Rows from block 2, named by matrix and row number. Each number is 200 + 40 x the weight over its row's rms, rounded and kept within 0 to 999. All counts start at 0. After the name is the row's rms in percent of the matrix's.
# conv: width-5 conv, dilation 2 (model.blocks.2.conv.weight, 256x256x5), inputs 26-51, a 5 kernel for each
conv.158,093,211,199,276,233,262,228,220,187,184,201,194,297,170,179,168,177,200,245,195,157,171,198,189,204,194,188,171,170,210,224,220,260,150,181,175,147,216,183,165,232,235,172,177,154,250,227,250,224,153,153,169,160,183,153,195,257,216,199,173,226,153,248,182,153,195,195,182,176,221,193,193,170,188,192,275,190,169,220,230,199,190,161,241,210,228,185,164,195,127,230,152,167,197,214,229,232,165,143,242,249,144,98,259,211,172,224,200,167,168,188,187,209,260,205,159,235,201,233,173,167,198,172,254,166,171,222,227,156,141,168
conv.159,089,210,160,173,190,142,188,198,167,173,180,217,151,164,197,197,192,193,208,191,216,250,190,172,204,228,221,263,221,181,213,238,157,272,275,125,177,308,192,168,340,152,155,205,212,202,209,225,202,177,182,175,251,150,201,214,175,215,206,143,249,225,167,181,210,210,239,188,262,216,194,171,203,176,150,165,198,182,268,203,134,216,212,143,163,249,141,329,231,0,370,294,156,246,171,268,202,213,202,171,170,216,172,121,198,248,188,247,162,76,311,227,264,220,206,299,215,228,200,194,170,280,221,185,139,227,182,216,196,191,168
conv.160,119,164,233,292,211,145,211,188,216,219,142,191,199,212,167,175,197,181,219,222,185,169,208,270,230,245,199,163,190,241,306,200,166,191,153,289,260,234,159,244,134,115,232,202,227,177,218,186,180,206,228,173,209,186,189,151,229,173,149,219,181,199,221,278,228,171,187,242,195,166,243,189,215,232,167,262,168,250,215,102,189,217,199,175,198,195,292,166,44,340,141,155,203,224,147,230,209,209,156,179,186,221,215,161,212,193,223,160,127,271,152,208,202,245,281,250,177,226,183,231,283,168,175,237,244,177,226,159,245,243,306
conv.161,109,211,248,195,183,151,224,187,184,202,225,188,190,178,186,168,206,223,224,213,151,223,215,167,189,220,191,227,193,179,198,190,203,198,163,170,222,150,187,212,217,295,187,165,212,205,177,202,204,160,155,234,201,178,157,196,178,133,216,222,176,204,155,172,201,210,175,204,189,193,271,242,194,198,213,221,200,212,209,182,199,262,302,57,102,258,203,164,177,205,266,198,241,190,150,145,206,206,118,232,237,213,346,92,73,312,169,124,190,219,277,185,260,206,197,126,188,196,181,203,230,177,237,241,194,154,208,219,199,200,196
conv.162,103,238,215,188,170,140,235,214,233,222,165,259,192,181,163,248,227,224,218,189,226,225,212,215,182,212,172,184,217,172,250,204,144,203,162,216,238,165,232,208,204,218,214,155,190,223,160,185,219,159,181,175,184,206,181,205,187,225,195,159,123,234,202,219,227,203,264,211,202,177,211,202,193,190,159,219,247,150,193,175,212,272,177,114,250,185,159,181,179,182,133,194,219,247,235,114,274,176,172,225,169,268,211,178,294,237,245,183,205,137,130,229,192,179,177,182,196,205,247,227,243,173,211,208,239,215,219,177,217,219,178
conv.163,101,208,194,244,236,156,206,178,194,241,223,163,186,269,238,116,204,173,181,227,211,175,189,212,201,169,201,204,205,176,203,168,189,224,202,210,190,225,195,203,160,189,213,187,211,212,204,207,204,202,190,192,209,170,208,179,174,214,240,171,182,222,167,185,221,169,205,197,209,204,187,190,216,209,205,199,199,230,213,170,198,338,194,40,113,290,204,170,203,202,195,169,202,208,224,170,303,131,69,260,250,274,282,22,136,334,197,234,180,178,212,205,201,183,200,223,241,184,106,205,222,191,176,182,184,206,201,196,150,215,218
conv.164,102,176,202,198,197,177,249,171,175,218,197,209,223,180,204,177,185,178,223,266,145,212,180,162,237,218,250,170,193,203,179,183,320,199,109,195,257,92,150,227,238,179,180,219,223,145,224,190,201,233,185,239,183,161,201,207,262,165,188,250,145,201,207,209,173,177,191,195,194,193,198,190,200,233,208,178,138,188,189,223,248,206,173,210,214,188,291,123,86,262,223,172,153,204,272,203,173,212,234,184,230,218,167,256,220,166,291,146,130,267,194,195,137,271,227,223,216,219,139,174,247,65,229,394,240,145,299,241,191,166,123
conv.165,090,194,183,191,196,178,198,227,190,224,174,182,201,187,159,276,273,229,209,164,186,162,232,143,185,262,162,231,209,185,186,196,187,187,227,191,132,114,247,173,179,201,111,217,250,229,188,191,226,206,163,201,178,187,152,243,227,199,295,181,140,213,156,196,183,209,191,194,187,148,180,222,210,205,181,186,232,213,200,244,151,160,186,332,254,81,193,198,238,179,167,171,223,166,217,146,274,220,209,224,100,204,220,216,240,141,187,187,246,141,194,232,186,196,213,224,156,188,242,219,184,179,186,218,205,154,176,207,192,244,190
conv.166,109,164,186,269,152,148,249,168,158,184,193,215,278,168,188,275,189,183,191,264,185,246,215,123,145,230,253,197,184,199,193,160,281,226,57,315,294,67,218,290,154,193,179,247,195,102,225,192,177,252,177,177,232,207,181,204,181,174,188,261,155,229,212,193,216,212,197,205,213,217,208,187,149,167,248,205,219,248,96,229,239,230,225,193,229,114,317,84,134,262,151,160,231,156,311,110,268,241,162,153,170,234,282,168,210,195,244,104,193,312,98,250,138,192,205,238,269,234,151,193,272,177,153,239,214,168,221,238,199,164,163
conv.167,115,217,237,175,197,194,227,193,226,229,205,210,177,165,181,163,197,198,242,212,178,194,205,225,218,163,215,173,245,202,198,221,191,231,196,181,218,197,145,208,160,159,230,166,216,221,190,218,212,212,180,178,205,165,246,172,171,232,188,207,161,166,192,171,214,215,192,208,198,187,185,186,207,199,197,206,197,211,202,230,191,191,217,101,239,246,225,189,212,206,173,156,184,234,186,175,227,153,280,233,195,170,233,181,176,278,193,233,213,204,162,191,207,220,172,191,172,229,162,190,195,182,197,218,197,220,175,163,231,171,228
conv.168,072,217,184,245,193,163,197,159,198,189,198,177,162,204,234,166,196,241,201,202,233,178,161,151,204,214,217,212,169,220,195,159,206,208,225,170,158,235,172,206,166,163,240,172,208,195,188,162,172,222,191,123,277,129,191,177,207,188,238,171,195,193,219,151,163,218,162,180,205,221,146,210,205,225,186,217,248,200,220,207,149,167,195,200,206,232,199,153,215,161,183,402,0,274,228,135,216,203,208,148,229,200,193,174,190,175,214,171,207,180,180,223,273,229,210,287,260,181,225,203,153,250,143,263,175,220,225,206,195,228,183
conv.169,076,240,242,182,208,190,203,256,158,205,174,224,199,219,176,185,209,233,149,223,205,174,199,191,193,193,229,199,210,243,270,270,62,289,186,301,155,255,152,228,158,228,305,100,220,205,131,189,215,236,262,188,195,268,196,207,152,311,78,223,205,183,198,225,204,194,236,193,179,168,213,226,202,218,168,190,211,177,227,220,182,199,148,209,224,225,31,389,145,319,218,231,177,130,206,188,194,186,219,208,222,218,187,191,209,243,144,305,171,223,183,185,230,113,208,144,195,228,241,199,163,229,156,187,218,226,215,217,143,173,179
conv.170,069,132,161,188,242,160,151,178,214,192,186,173,177,208,195,204,215,189,168,192,251,191,176,205,210,224,185,207,208,169,153,216,221,189,227,196,174,170,241,191,149,120,123,223,227,269,150,186,203,189,160,153,249,208,176,306,217,182,210,209,273,192,232,270,255,209,179,197,188,204,160,187,197,224,242,130,255,143,158,136,171,174,248,241,231,261,261,147,190,133,197,285,107,181,234,111,178,201,184,167,185,146,202,253,207,158,209,177,261,131,179,267,199,182,152,251,246,227,183,206,211,177,170,188,198,182,179,202,244,204,204
conv.171,109,209,182,208,218,146,174,173,191,210,190,223,138,227,213,185,221,195,185,209,179,242,180,177,182,214,172,217,194,166,149,213,158,216,259,152,241,127,198,173,178,245,197,261,203,199,213,219,221,190,153,181,154,249,240,235,195,144,214,182,215,186,160,259,188,199,185,220,278,234,125,186,225,218,203,186,231,195,173,198,128,182,256,163,205,234,200,152,161,149,188,217,165,235,185,100,237,234,185,195,145,258,201,162,217,164,221,218,159,218,199,256,235,164,177,164,250,184,177,220,136,194,266,271,189,127,163,217,245,274,159
conv.172,088,250,199,193,155,245,234,206,192,220,191,221,174,154,148,131,160,202,230,216,187,213,212,224,187,132,241,153,239,192,194,234,212,192,138,226,186,192,204,194,92,198,177,187,206,183,159,167,168,228,235,186,155,196,191,209,164,214,213,219,246,179,200,161,213,159,157,244,229,199,121,148,194,216,205,192,190,263,243,252,190,231,201,151,227,154,222,129,260,224,117,182,202,178,251,189,201,290,202,193,150,142,161,200,232,214,182,245,224,218,159,140,189,220,205,156,198,238,217,189,136,195,205,259,217,275,118,151,229,194,208
conv.173,105,166,224,162,159,192,195,220,246,174,227,144,181,138,186,235,217,242,205,168,203,193,196,186,207,178,212,211,207,194,209,251,166,138,175,238,172,191,257,161,278,174,237,179,213,236,187,188,193,220,179,148,202,218,246,156,177,163,220,158,172,139,208,196,226,216,240,144,160,263,315,217,221,161,215,246,181,164,224,191,213,151,234,169,210,196,189,169,193,196,209,209,143,209,137,141,300,152,182,217,161,131,223,264,175,200,201,150,185,220,191,146,148,240,208,206,162,246,167,154,148,111,179,250,216,178,154,182,192,180,202
conv.174,088,228,202,197,177,244,239,185,227,174,264,218,160,171,201,197,159,183,195,229,320,179,230,228,235,260,212,205,203,236,233,176,188,218,205,190,131,219,262,203,133,188,239,216,167,97,243,247,266,157,86,156,166,218,162,351,210,194,188,166,122,178,208,197,196,220,175,238,233,189,153,196,144,234,135,161,167,180,171,183,222,234,168,239,188,153,107,154,257,153,133,304,154,131,279,218,203,210,198,200,180,209,187,225,210,174,224,192,228,221,163,173,223,196,152,206,151,179,191,234,171,261,278,218,147,241,169,211,233,241,171
conv.175,090,195,198,203,208,201,225,176,199,183,206,118,286,221,218,197,225,216,211,192,186,224,207,181,225,217,170,173,192,217,235,197,181,180,203,241,183,229,237,139,139,189,182,187,217,290,210,281,174,201,161,131,209,206,184,237,220,199,206,164,182,154,192,241,231,194,227,162,188,122,211,207,188,191,178,246,178,202,194,183,207,143,233,227,229,183,237,192,157,195,197,135,234,230,240,160,187,214,192,241,196,222,178,212,169,201,216,223,217,151,176,165,193,216,223,251,192,231,144,197,226,234,152,213,195,203,234,223,212,171,178
conv.176,089,200,184,178,233,249,200,155,214,227,239,181,170,189,218,195,164,207,207,189,242,208,197,195,241,176,158,187,207,223,162,191,147,208,169,224,203,208,221,196,191,205,144,220,198,169,198,177,196,198,168,237,241,186,243,378,217,287,217,188,193,203,209,160,215,188,140,183,216,158,139,164,162,221,161,93,239,259,291,273,83,203,204,223,221,187,239,233,216,151,81,277,118,202,280,95,158,301,241,203,131,191,150,150,234,183,168,160,262,208,202,224,221,200,175,246,225,212,221,235,163,201,157,325,216,146,194,202,179,235,211
conv.177,119,95,234,279,172,217,184,186,194,220,197,186,230,233,197,201,194,180,233,217,203,255,193,177,188,188,248,217,255,225,179,249,215,97,211,235,283,118,281,168,134,209,187,260,151,167,185,177,187,237,223,251,170,130,231,202,230,69,308,193,145,237,198,205,191,203,197,256,189,191,203,175,205,215,224,189,169,230,144,159,230,270,168,167,204,174,238,0,248,342,165,164,220,180,177,163,260,189,187,204,175,239,215,183,173,200,196,196,226,214,174,315,198,194,171,204,256,177,220,284,136,237,213,136,188,213,235,222,175,218,168
conv.178,115,215,168,191,194,306,161,166,214,253,266,247,241,176,127,122,210,185,147,205,211,226,242,226,172,173,194,197,232,236,226,236,193,257,149,180,158,223,201,217,188,201,172,188,238,191,214,222,193,195,207,234,192,168,139,218,134,268,155,231,189,165,232,258,218,174,208,176,144,186,271,256,194,123,202,326,189,183,187,190,219,213,216,203,218,210,173,311,103,186,126,317,261,109,257,51,204,229,171,187,262,186,231,240,240,179,172,199,128,278,213,174,213,190,214,188,208,193,144,200,257,210,202,204,159,239,159,194,215,203,185
conv.179,119,188,222,143,143,207,215,191,185,200,214,202,240,174,170,229,213,179,200,228,181,203,243,216,197,207,237,173,173,197,239,174,280,149,155,254,210,119,192,201,243,138,161,207,175,194,220,178,156,183,168,151,207,168,175,260,212,183,217,239,116,171,223,232,220,217,227,217,195,206,195,223,191,203,193,187,167,212,187,218,202,158,233,292,193,175,225,172,141,168,266,251,144,193,243,181,175,226,271,201,135,192,203,236,234,157,211,137,197,272,110,186,155,245,252,239,221,238,225,166,248,123,177,203,215,255,208,238,201,145,184
conv.180,145,139,217,234,214,204,201,227,198,196,215,179,231,203,209,148,170,237,213,172,198,181,232,203,193,167,210,189,189,189,208,199,190,177,191,225,172,255,150,173,178,188,239,134,249,212,276,231,189,173,261,222,217,170,184,213,103,237,217,243,154,192,269,204,189,126,185,217,193,192,174,143,204,234,207,209,185,180,210,193,168,249,165,193,201,201,182,224,161,208,174,150,171,151,213,268,242,157,156,180,319,234,154,197,259,157,233,245,223,186,123,169,164,227,212,190,204,219,218,171,96,209,159,166,183,227,207,265,162,174,198
conv.181,088,293,289,179,131,218,305,251,142,157,171,229,244,204,186,273,331,257,195,198,193,189,227,240,224,198,166,200,199,211,226,185,201,156,188,252,197,242,172,200,187,352,224,126,135,112,206,214,273,220,195,256,224,172,195,245,182,177,215,182,172,155,257,247,191,163,119,126,168,221,304,274,178,162,226,223,198,163,180,239,187,190,215,229,148,202,200,239,173,166,150,149,157,159,223,195,239,230,240,98,148,205,244,267,191,154,185,211,160,195,197,176,185,195,242,269,130,166,205,203,297,208,182,212,267,268,164,192,222,226,171
conv.182,107,178,268,224,203,193,194,217,186,235,181,277,205,244,200,101,162,166,217,188,168,197,169,227,243,200,184,170,202,222,196,204,191,196,238,180,137,122,250,219,222,154,151,232,217,284,252,215,253,162,254,189,207,199,150,174,207,247,243,175,151,210,177,183,216,184,240,223,207,197,159,212,134,198,234,300,264,169,222,120,160,207,172,173,254,221,109,149,229,227,171,179,230,228,214,160,244,207,166,181,208,206,199,162,260,158,162,225,230,144,194,220,169,233,175,173,190,223,253,219,143,215,232,200,190,153,201,169,249,202,197
conv.183,090,180,218,206,195,178,233,187,208,155,178,119,238,237,261,128,202,183,196,203,180,167,168,220,232,220,222,175,203,209,222,192,179,221,271,197,209,204,209,132,124,218,217,185,197,223,199,254,214,189,207,196,220,217,198,210,191,163,197,185,221,171,185,229,218,224,209,204,208,197,183,193,215,186,189,210,154,282,156,235,179,195,217,240,222,199,130,147,266,179,187,171,184,208,222,179,212,175,210,244,195,226,164,213,202,221,166,249,218,200,175,230,221,209,153,198,203,206,201,169,165,249,180,194,158,223,234,211,208,176,145
conv.184,083,269,135,204,199,165,221,176,164,215,213,218,194,197,211,176,283,259,207,219,225,178,179,183,211,211,176,219,255,218,214,157,174,207,272,122,197,229,211,180,210,311,268,140,166,181,375,255,292,318,306,285,235,241,237,254,207,195,268,166,124,197,184,180,228,203,234,207,211,175,226,324,194,153,222,197,116,165,224,190,194,193,167,231,200,225,156,230,199,188,274,162,176,186,223,228,200,189,258,207,185,199,196,193,201,172,236,242,217,212,173,197,161,183,204,318,313,161,98,186,348,244,287,208,189,368,172,191,247,213,193
conv.185,101,181,173,137,260,183,160,190,196,183,259,291,204,177,169,333,178,176,227,248,219,264,188,185,198,223,289,203,182,186,233,232,306,193,227,108,242,91,142,202,288,175,158,193,208,231,257,207,151,184,215,161,211,201,163,202,192,123,222,204,180,232,204,195,208,230,171,154,187,217,205,127,169,196,233,216,116,161,191,205,283,200,189,210,173,210,196,229,152,58,298,170,156,206,244,199,236,224,175,155,178,231,240,237,205,161,195,184,211,176,234,239,212,214,283,225,306,217,185,169,232,137,186,207,266,247,425,308,113,130,73
conv.186,133,208,168,206,192,194,234,193,183,207,213,207,219,184,149,229,190,178,194,224,202,213,211,195,216,201,283,244,196,195,226,154,330,281,103,169,266,110,88,290,259,182,149,200,224,179,187,179,141,204,339,183,234,192,171,205,164,186,87,223,217,193,197,187,217,201,232,193,216,181,177,176,211,234,204,163,114,200,177,212,277,185,205,206,168,222,333,339,34,86,259,178,204,243,213,143,183,229,232,193,215,202,198,242,176,196,232,156,121,202,207,272,133,176,235,233,178,189,197,136,286,143,164,187,167,284,202,243,213,163,174
conv.187,098,203,154,163,166,201,180,190,187,174,207,170,170,233,232,196,224,157,184,210,193,186,161,205,213,209,195,196,209,199,186,165,212,189,203,194,187,246,213,230,205,240,157,152,242,207,315,206,200,221,203,236,184,180,203,196,198,200,234,191,158,198,159,233,226,172,188,232,183,199,189,255,178,159,165,212,128,170,218,141,216,249,181,196,222,148,153,227,218,184,274,145,272,221,11,387,222,162,195,256,166,215,224,157,227,168,189,219,204,153,214,224,204,264,230,208,238,234,217,222,273,271,196,160,208,231,224,178,177,201,178
conv.188,086,168,241,251,183,192,227,218,164,188,211,136,223,209,183,181,200,177,202,184,189,210,235,216,190,199,234,149,139,222,292,240,132,178,189,252,184,251,243,222,189,197,149,231,139,254,171,185,209,184,124,120,183,229,193,155,236,351,206,170,67,240,235,163,175,216,176,183,210,205,218,222,177,188,161,172,271,195,101,138,203,196,228,166,170,183,167,108,259,229,323,129,165,228,196,216,193,177,153,190,185,214,240,188,167,182,269,228,157,181,210,242,192,231,219,197,226,276,207,228,224,216,197,176,153,149,245,182,162,229,233
conv.189,083,169,262,241,172,177,247,196,215,199,160,157,234,170,120,246,196,160,183,189,168,218,160,217,235,237,195,208,224,198,217,194,273,164,234,195,303,141,247,145,161,255,268,194,176,139,203,213,150,168,149,189,131,100,98,134,194,222,194,151,146,194,182,229,215,193,231,194,167,233,335,276,179,200,226,241,175,160,174,206,234,245,213,190,197,190,215,152,212,196,213,210,223,164,255,145,219,170,235,212,175,209,217,225,171,205,206,95,141,196,313,220,180,208,134,128,213,225,213,184,202,96,114,169,220,196,218,201,229,202,146
conv.190,087,213,217,217,202,224,203,210,190,210,172,147,174,209,171,157,188,213,224,202,150,229,227,221,185,212,201,175,194,216,225,244,101,195,220,230,172,319,232,190,157,239,197,139,195,240,178,229,185,182,216,187,111,233,217,164,164,273,174,202,129,164,174,235,204,197,167,176,174,144,227,272,186,205,239,201,169,176,194,212,198,209,249,205,226,215,36,369,268,256,165,132,326,144,174,239,201,166,220,235,147,164,212,169,226,226,90,326,151,231,186,234,203,252,250,155,163,216,220,257,164,239,300,176,138,172,212,215,231,230,176
conv.191,060,246,197,216,208,201,185,210,218,225,187,204,225,200,127,189,220,241,191,247,209,187,172,186,232,210,185,223,167,142,171,167,193,161,135,188,199,205,186,193,216,220,246,235,226,206,168,200,203,192,194,194,204,178,238,308,163,165,209,204,167,164,216,193,211,187,201,181,184,240,241,201,208,181,190,218,217,225,183,191,230,161,154,171,277,126,216,185,169,160,262,193,222,177,175,156,111,80,198,194,176,162,179,228,279,168,156,204,188,229,280,226,196,172,180,185,196,222,173,149,138,191,179,189,159,176,195,229,176,165,149
conv.192,122,221,176,166,194,227,156,210,234,214,161,237,133,220,172,204,224,192,196,210,160,233,203,206,179,133,170,218,225,177,204,204,210,209,230,166,200,122,146,188,317,256,214,201,158,197,206,122,151,204,242,200,177,175,196,187,245,252,252,191,191,200,191,201,217,205,214,237,183,161,148,209,211,191,196,196,225,215,285,151,161,207,162,174,181,251,303,202,184,162,194,164,224,251,228,124,192,235,192,172,177,206,205,190,209,154,179,188,162,238,221,161,164,198,239,214,201,200,231,217,158,171,205,151,232,214,205,180,140,191,222
conv.193,077,194,202,228,166,293,225,240,253,208,165,183,273,236,194,219,224,189,212,259,213,177,164,202,229,217,202,182,175,197,231,158,175,224,200,209,85,184,258,261,189,143,194,201,215,292,177,235,248,228,228,181,212,261,214,171,184,212,207,198,217,191,155,215,277,206,213,184,190,191,198,192,158,246,219,251,228,226,212,211,183,195,180,215,211,167,148,171,182,251,161,188,213,168,169,152,177,157,173,184,219,236,182,206,275,243,147,154,202,220,184,203,241,184,229,227,214,200,150,223,270,273,222,200,201,169,134,185,220,190,236
conv.194,082,253,241,211,177,180,186,163,201,203,196,143,177,207,217,195,242,268,247,248,220,213,202,182,232,243,222,221,241,255,257,216,236,168,231,140,225,154,209,204,261,272,230,178,134,222,228,183,165,160,219,165,169,162,202,177,242,165,205,196,124,162,217,181,195,220,187,128,216,267,268,262,241,156,180,306,157,142,201,195,171,193,210,153,183,219,138,117,298,71,243,327,153,165,166,170,200,222,178,145,201,186,171,208,226,181,191,180,188,170,185,210,195,195,216,285,190,219,144,165,195,177,223,258,183,223,196,157,202,218,169
conv.195,108,196,202,189,244,198,212,193,221,211,205,186,192,214,217,195,228,216,187,210,190,197,190,178,200,189,207,185,227,197,203,211,193,204,206,160,271,181,132,220,152,336,221,51,208,168,204,198,167,174,209,190,218,170,211,175,126,222,281,160,200,197,196,175,210,185,194,224,200,199,162,175,186,198,205,250,155,218,263,237,192,292,171,79,207,250,249,154,169,250,179,150,206,262,176,176,249,146,217,239,194,233,209,98,196,292,35,118,183,269,304,225,193,197,226,170,213,209,190,249,158,199,166,148,161,268,220,174,157,209,200
conv.196,069,239,265,175,181,204,190,196,219,212,179,232,166,206,166,236,191,216,196,183,206,134,195,200,245,210,237,222,178,194,191,213,158,221,240,179,245,254,158,209,183,312,196,61,157,173,209,167,93,153,250,181,184,157,211,229,201,231,250,155,210,167,183,200,220,197,196,201,211,217,170,177,152,210,220,188,194,167,324,267,92,190,232,226,166,179,215,164,147,208,242,223,197,183,217,231,176,213,208,182,178,160,196,209,201,194,116,48,191,236,426,226,225,234,159,28,190,254,289,204,90,233,132,150,153,190,183,182,183,179,206
conv.197,059,133,196,180,199,214,233,211,194,229,196,179,215,252,224,134,215,185,210,227,161,239,248,258,219,195,203,189,173,218,226,169,252,195,179,238,237,173,110,279,176,194,225,198,228,212,150,162,205,226,215,180,195,237,207,181,196,237,192,240,163,160,209,215,216,188,215,208,199,247,209,175,178,177,233,236,170,180,205,235,193,301,182,268,154,221,253,186,93,254,176,199,245,180,250,180,228,165,234,236,244,263,187,224,147,187,211,202,207,279,250,290,196,177,184,120,253,173,185,141,226,196,208,245,172,134,141,184,197,198,198
conv.198,090,229,255,275,171,194,210,176,206,198,197,217,164,177,200,231,193,204,176,218,179,225,200,184,191,177,253,210,195,191,234,174,347,271,46,240,302,104,168,228,294,230,146,224,162,162,182,246,187,178,195,250,216,183,176,180,274,213,160,253,149,203,202,180,219,222,223,202,195,221,243,212,214,210,146,127,211,228,209,163,172,217,163,169,192,207,363,238,127,272,298,145,252,139,204,202,198,242,251,155,183,253,189,171,223,166,258,217,142,309,226,170,160,232,260,242,158,228,224,248,332,134,150,200,238,256,239,228,178,176,250
conv.199,102,193,204,201,199,199,221,249,198,175,193,223,151,215,197,214,151,236,225,182,209,234,161,209,207,200,234,225,218,202,213,195,209,200,182,232,223,170,185,157,166,226,165,184,205,205,210,239,224,224,201,248,209,245,115,255,202,211,154,224,171,220,240,223,189,164,195,177,229,196,213,126,167,196,212,210,189,198,198,178,204,215,221,147,161,258,172,165,171,208,149,213,307,61,345,200,161,206,173,191,239,178,157,213,242,266,187,200,209,223,124,208,169,218,151,184,154,209,167,169,215,239,218,229,222,150,209,198,178,194,176
conv.200,109,276,210,187,163,302,245,212,199,203,258,224,141,248,201,285,172,246,240,184,144,180,195,165,152,203,178,225,191,240,191,172,244,174,240,183,237,239,201,123,130,313,210,130,222,118,123,187,235,251,265,149,243,226,225,213,171,210,246,164,205,198,188,214,142,173,120,250,258,238,215,155,317,263,195,127,173,218,238,233,197,241,97,244,247,199,264,216,232,92,89,251,226,155,201,261,218,202,276,259,155,231,165,200,226,140,149,218,260,230,161,148,217,200,174,175,145,155,231,218,192,152,198,211,195,232,199,216,224,200,132
conv.201,144,212,182,169,221,184,212,174,185,207,224,215,191,135,207,158,197,192,236,183,200,184,187,199,186,150,226,169,226,183,199,212,198,194,177,177,156,241,141,224,176,187,201,150,238,238,207,209,198,204,191,134,249,161,258,134,195,225,219,246,167,189,201,171,187,227,189,195,185,206,155,185,169,190,209,231,205,207,243,200,177,146,236,238,209,171,174,249,211,228,163,239,70,321,66,325,174,151,287,230,198,163,221,270,176,199,208,253,200,210,152,203,212,249,229,176,180,196,198,166,197,201,186,221,207,229,195,164,234,166,213
conv.202,079,182,248,209,250,232,155,206,180,213,272,178,257,156,119,193,164,225,180,193,214,241,217,201,217,238,231,230,200,236,194,235,221,228,239,146,209,230,221,177,199,103,118,181,244,243,190,229,233,205,204,263,74,257,113,186,183,195,221,208,186,180,191,198,198,177,188,209,197,200,240,140,149,170,213,202,205,226,186,216,230,234,188,213,139,188,113,205,281,259,143,216,219,135,310,102,98,236,200,193,189,172,118,221,200,211,146,211,258,157,214,181,251,235,188,269,215,222,203,263,264,294,246,209,170,163,188,168,246,194,226
conv.203,107,228,186,220,197,203,189,213,221,179,170,145,270,197,214,123,187,168,159,236,241,183,202,221,193,159,144,218,222,206,195,148,215,221,207,194,174,219,233,255,140,109,267,275,229,208,260,234,203,143,154,231,207,189,183,184,247,204,188,146,191,246,193,190,161,148,187,153,172,241,215,177,220,185,212,218,208,184,187,226,218,170,243,183,136,266,299,127,159,139,224,195,201,187,166,207,162,217,187,173,232,253,305,124,50,273,271,251,175,68,160,155,174,192,259,191,164,229,213,160,209,215,214,186,182,124,161,236,173,199,184
conv.204,112,199,172,215,217,256,229,185,245,203,145,184,181,243,265,205,177,262,196,171,131,174,207,219,183,190,171,182,166,207,143,194,156,216,180,246,235,222,162,231,97,204,213,202,211,154,203,256,253,210,203,183,197,256,177,167,189,245,167,221,250,156,164,233,187,207,183,192,198,202,181,219,228,163,199,223,238,243,178,209,182,224,229,208,186,167,235,224,177,289,83,209,226,192,155,166,172,193,180,197,226,148,164,253,214,149,193,186,180,300,129,181,237,207,208,259,223,224,125,214,333,219,197,203,193,180,190,174,206,196,235
conv.205,121,160,208,253,176,147,195,232,189,158,158,197,182,182,208,216,169,168,190,215,184,225,179,194,209,197,183,221,228,203,184,176,219,186,232,220,144,225,158,244,116,212,199,185,183,214,221,210,211,192,268,176,245,163,278,166,155,186,196,269,200,233,193,187,240,199,199,231,217,148,161,193,209,238,158,214,211,190,232,172,169,231,181,211,195,159,145,176,129,202,168,233,149,326,9,318,157,197,227,205,182,237,180,236,193,198,222,214,169,196,202,203,162,159,219,173,87,153,239,243,225,181,226,204,207,196,133,119,217,225,279
conv.206,073,139,166,217,220,161,152,204,194,188,206,211,177,242,184,249,204,221,228,206,224,209,186,178,173,187,205,204,191,178,165,222,190,229,234,223,191,186,172,123,247,193,208,224,197,198,224,237,229,156,148,233,216,232,193,242,194,208,154,227,96,169,197,179,180,145,220,206,231,211,220,203,230,227,215,188,179,172,196,204,221,182,175,175,206,206,241,196,192,190,189,213,231,155,193,275,157,169,169,177,198,140,190,232,179,151,140,164,175,241,194,231,201,180,187,209,168,164,255,194,122,241,215,244,210,270,260,218,289,207,163
conv.207,081,215,196,199,170,167,167,155,177,245,246,196,200,226,256,219,176,202,205,196,257,222,207,211,192,188,188,180,257,194,156,166,221,202,145,215,197,223,242,170,226,121,196,271,164,272,224,232,246,204,220,181,205,211,264,272,168,210,160,176,176,170,205,201,234,163,177,195,258,183,184,199,174,241,219,200,157,213,238,224,242,208,185,207,188,204,178,282,150,208,205,248,236,217,161,157,186,235,227,189,192,269,121,192,171,146,192,232,260,178,150,222,205,223,222,248,208,199,277,226,211,131,219,302,224,196,160,181,257,293,193
conv.208,126,211,203,211,240,151,202,208,188,252,187,217,178,237,187,154,191,208,164,238,209,203,197,224,205,175,193,235,215,202,277,166,197,312,136,238,186,269,112,200,186,186,237,190,197,182,193,215,221,172,230,207,202,219,186,184,141,272,169,189,221,205,177,202,232,177,224,172,218,206,197,182,196,198,199,210,214,158,237,206,203,286,129,76,188,285,168,343,146,180,267,158,216,190,221,197,241,95,164,237,271,280,188,91,176,282,152,279,142,182,248,195,219,113,231,205,220,158,157,215,188,197,163,249,184,178,232,172,161,191,191
conv.209,109,255,151,250,240,157,190,235,211,179,161,176,180,204,197,206,189,158,198,239,219,217,210,161,177,234,208,206,225,221,179,191,251,164,172,186,193,259,265,205,126,109,309,243,230,231,231,203,194,195,130,210,199,196,193,202,279,239,152,188,174,230,204,173,185,212,179,178,170,248,233,216,221,193,162,206,188,182,163,208,245,182,180,156,218,251,292,148,146,120,225,212,191,230,202,186,181,168,216,251,159,196,154,233,208,209,276,290,149,86,134,185,179,213,249,170,202,194,207,177,214,191,215,189,192,172,224,256,165,205,174
conv.210,076,293,190,179,188,170,228,216,189,164,140,183,177,204,229,164,184,158,152,181,244,186,226,211,193,167,210,191,194,230,215,207,219,205,176,194,117,175,212,184,268,189,210,265,171,152,186,125,206,191,176,150,185,197,213,174,226,205,243,231,188,218,220,187,182,194,207,227,213,168,87,174,180,226,203,190,272,229,242,291,223,229,140,257,169,161,206,283,299,175,189,242,262,234,183,195,183,230,196,190,211,234,150,235,176,176,192,252,209,166,209,154,220,236,172,139,154,196,236,234,204,222,185,302,237,219,146,238,205,198,195
conv.211,105,242,171,153,182,222,187,213,179,222,222,211,124,232,195,190,181,227,192,183,209,223,225,207,204,187,193,188,166,241,229,176,201,173,219,243,91,283,174,159,228,149,235,175,253,240,110,182,170,207,309,183,262,191,179,171,136,143,231,276,269,223,149,171,243,192,204,205,171,187,232,171,218,194,194,229,240,248,192,211,300,217,181,237,177,229,123,216,240,263,188,231,191,216,203,127,212,197,207,171,233,254,187,178,180,197,158,209,149,188,293,162,269,258,175,191,159,237,191,205,281,218,213,196,200,252,181,160,214,251,210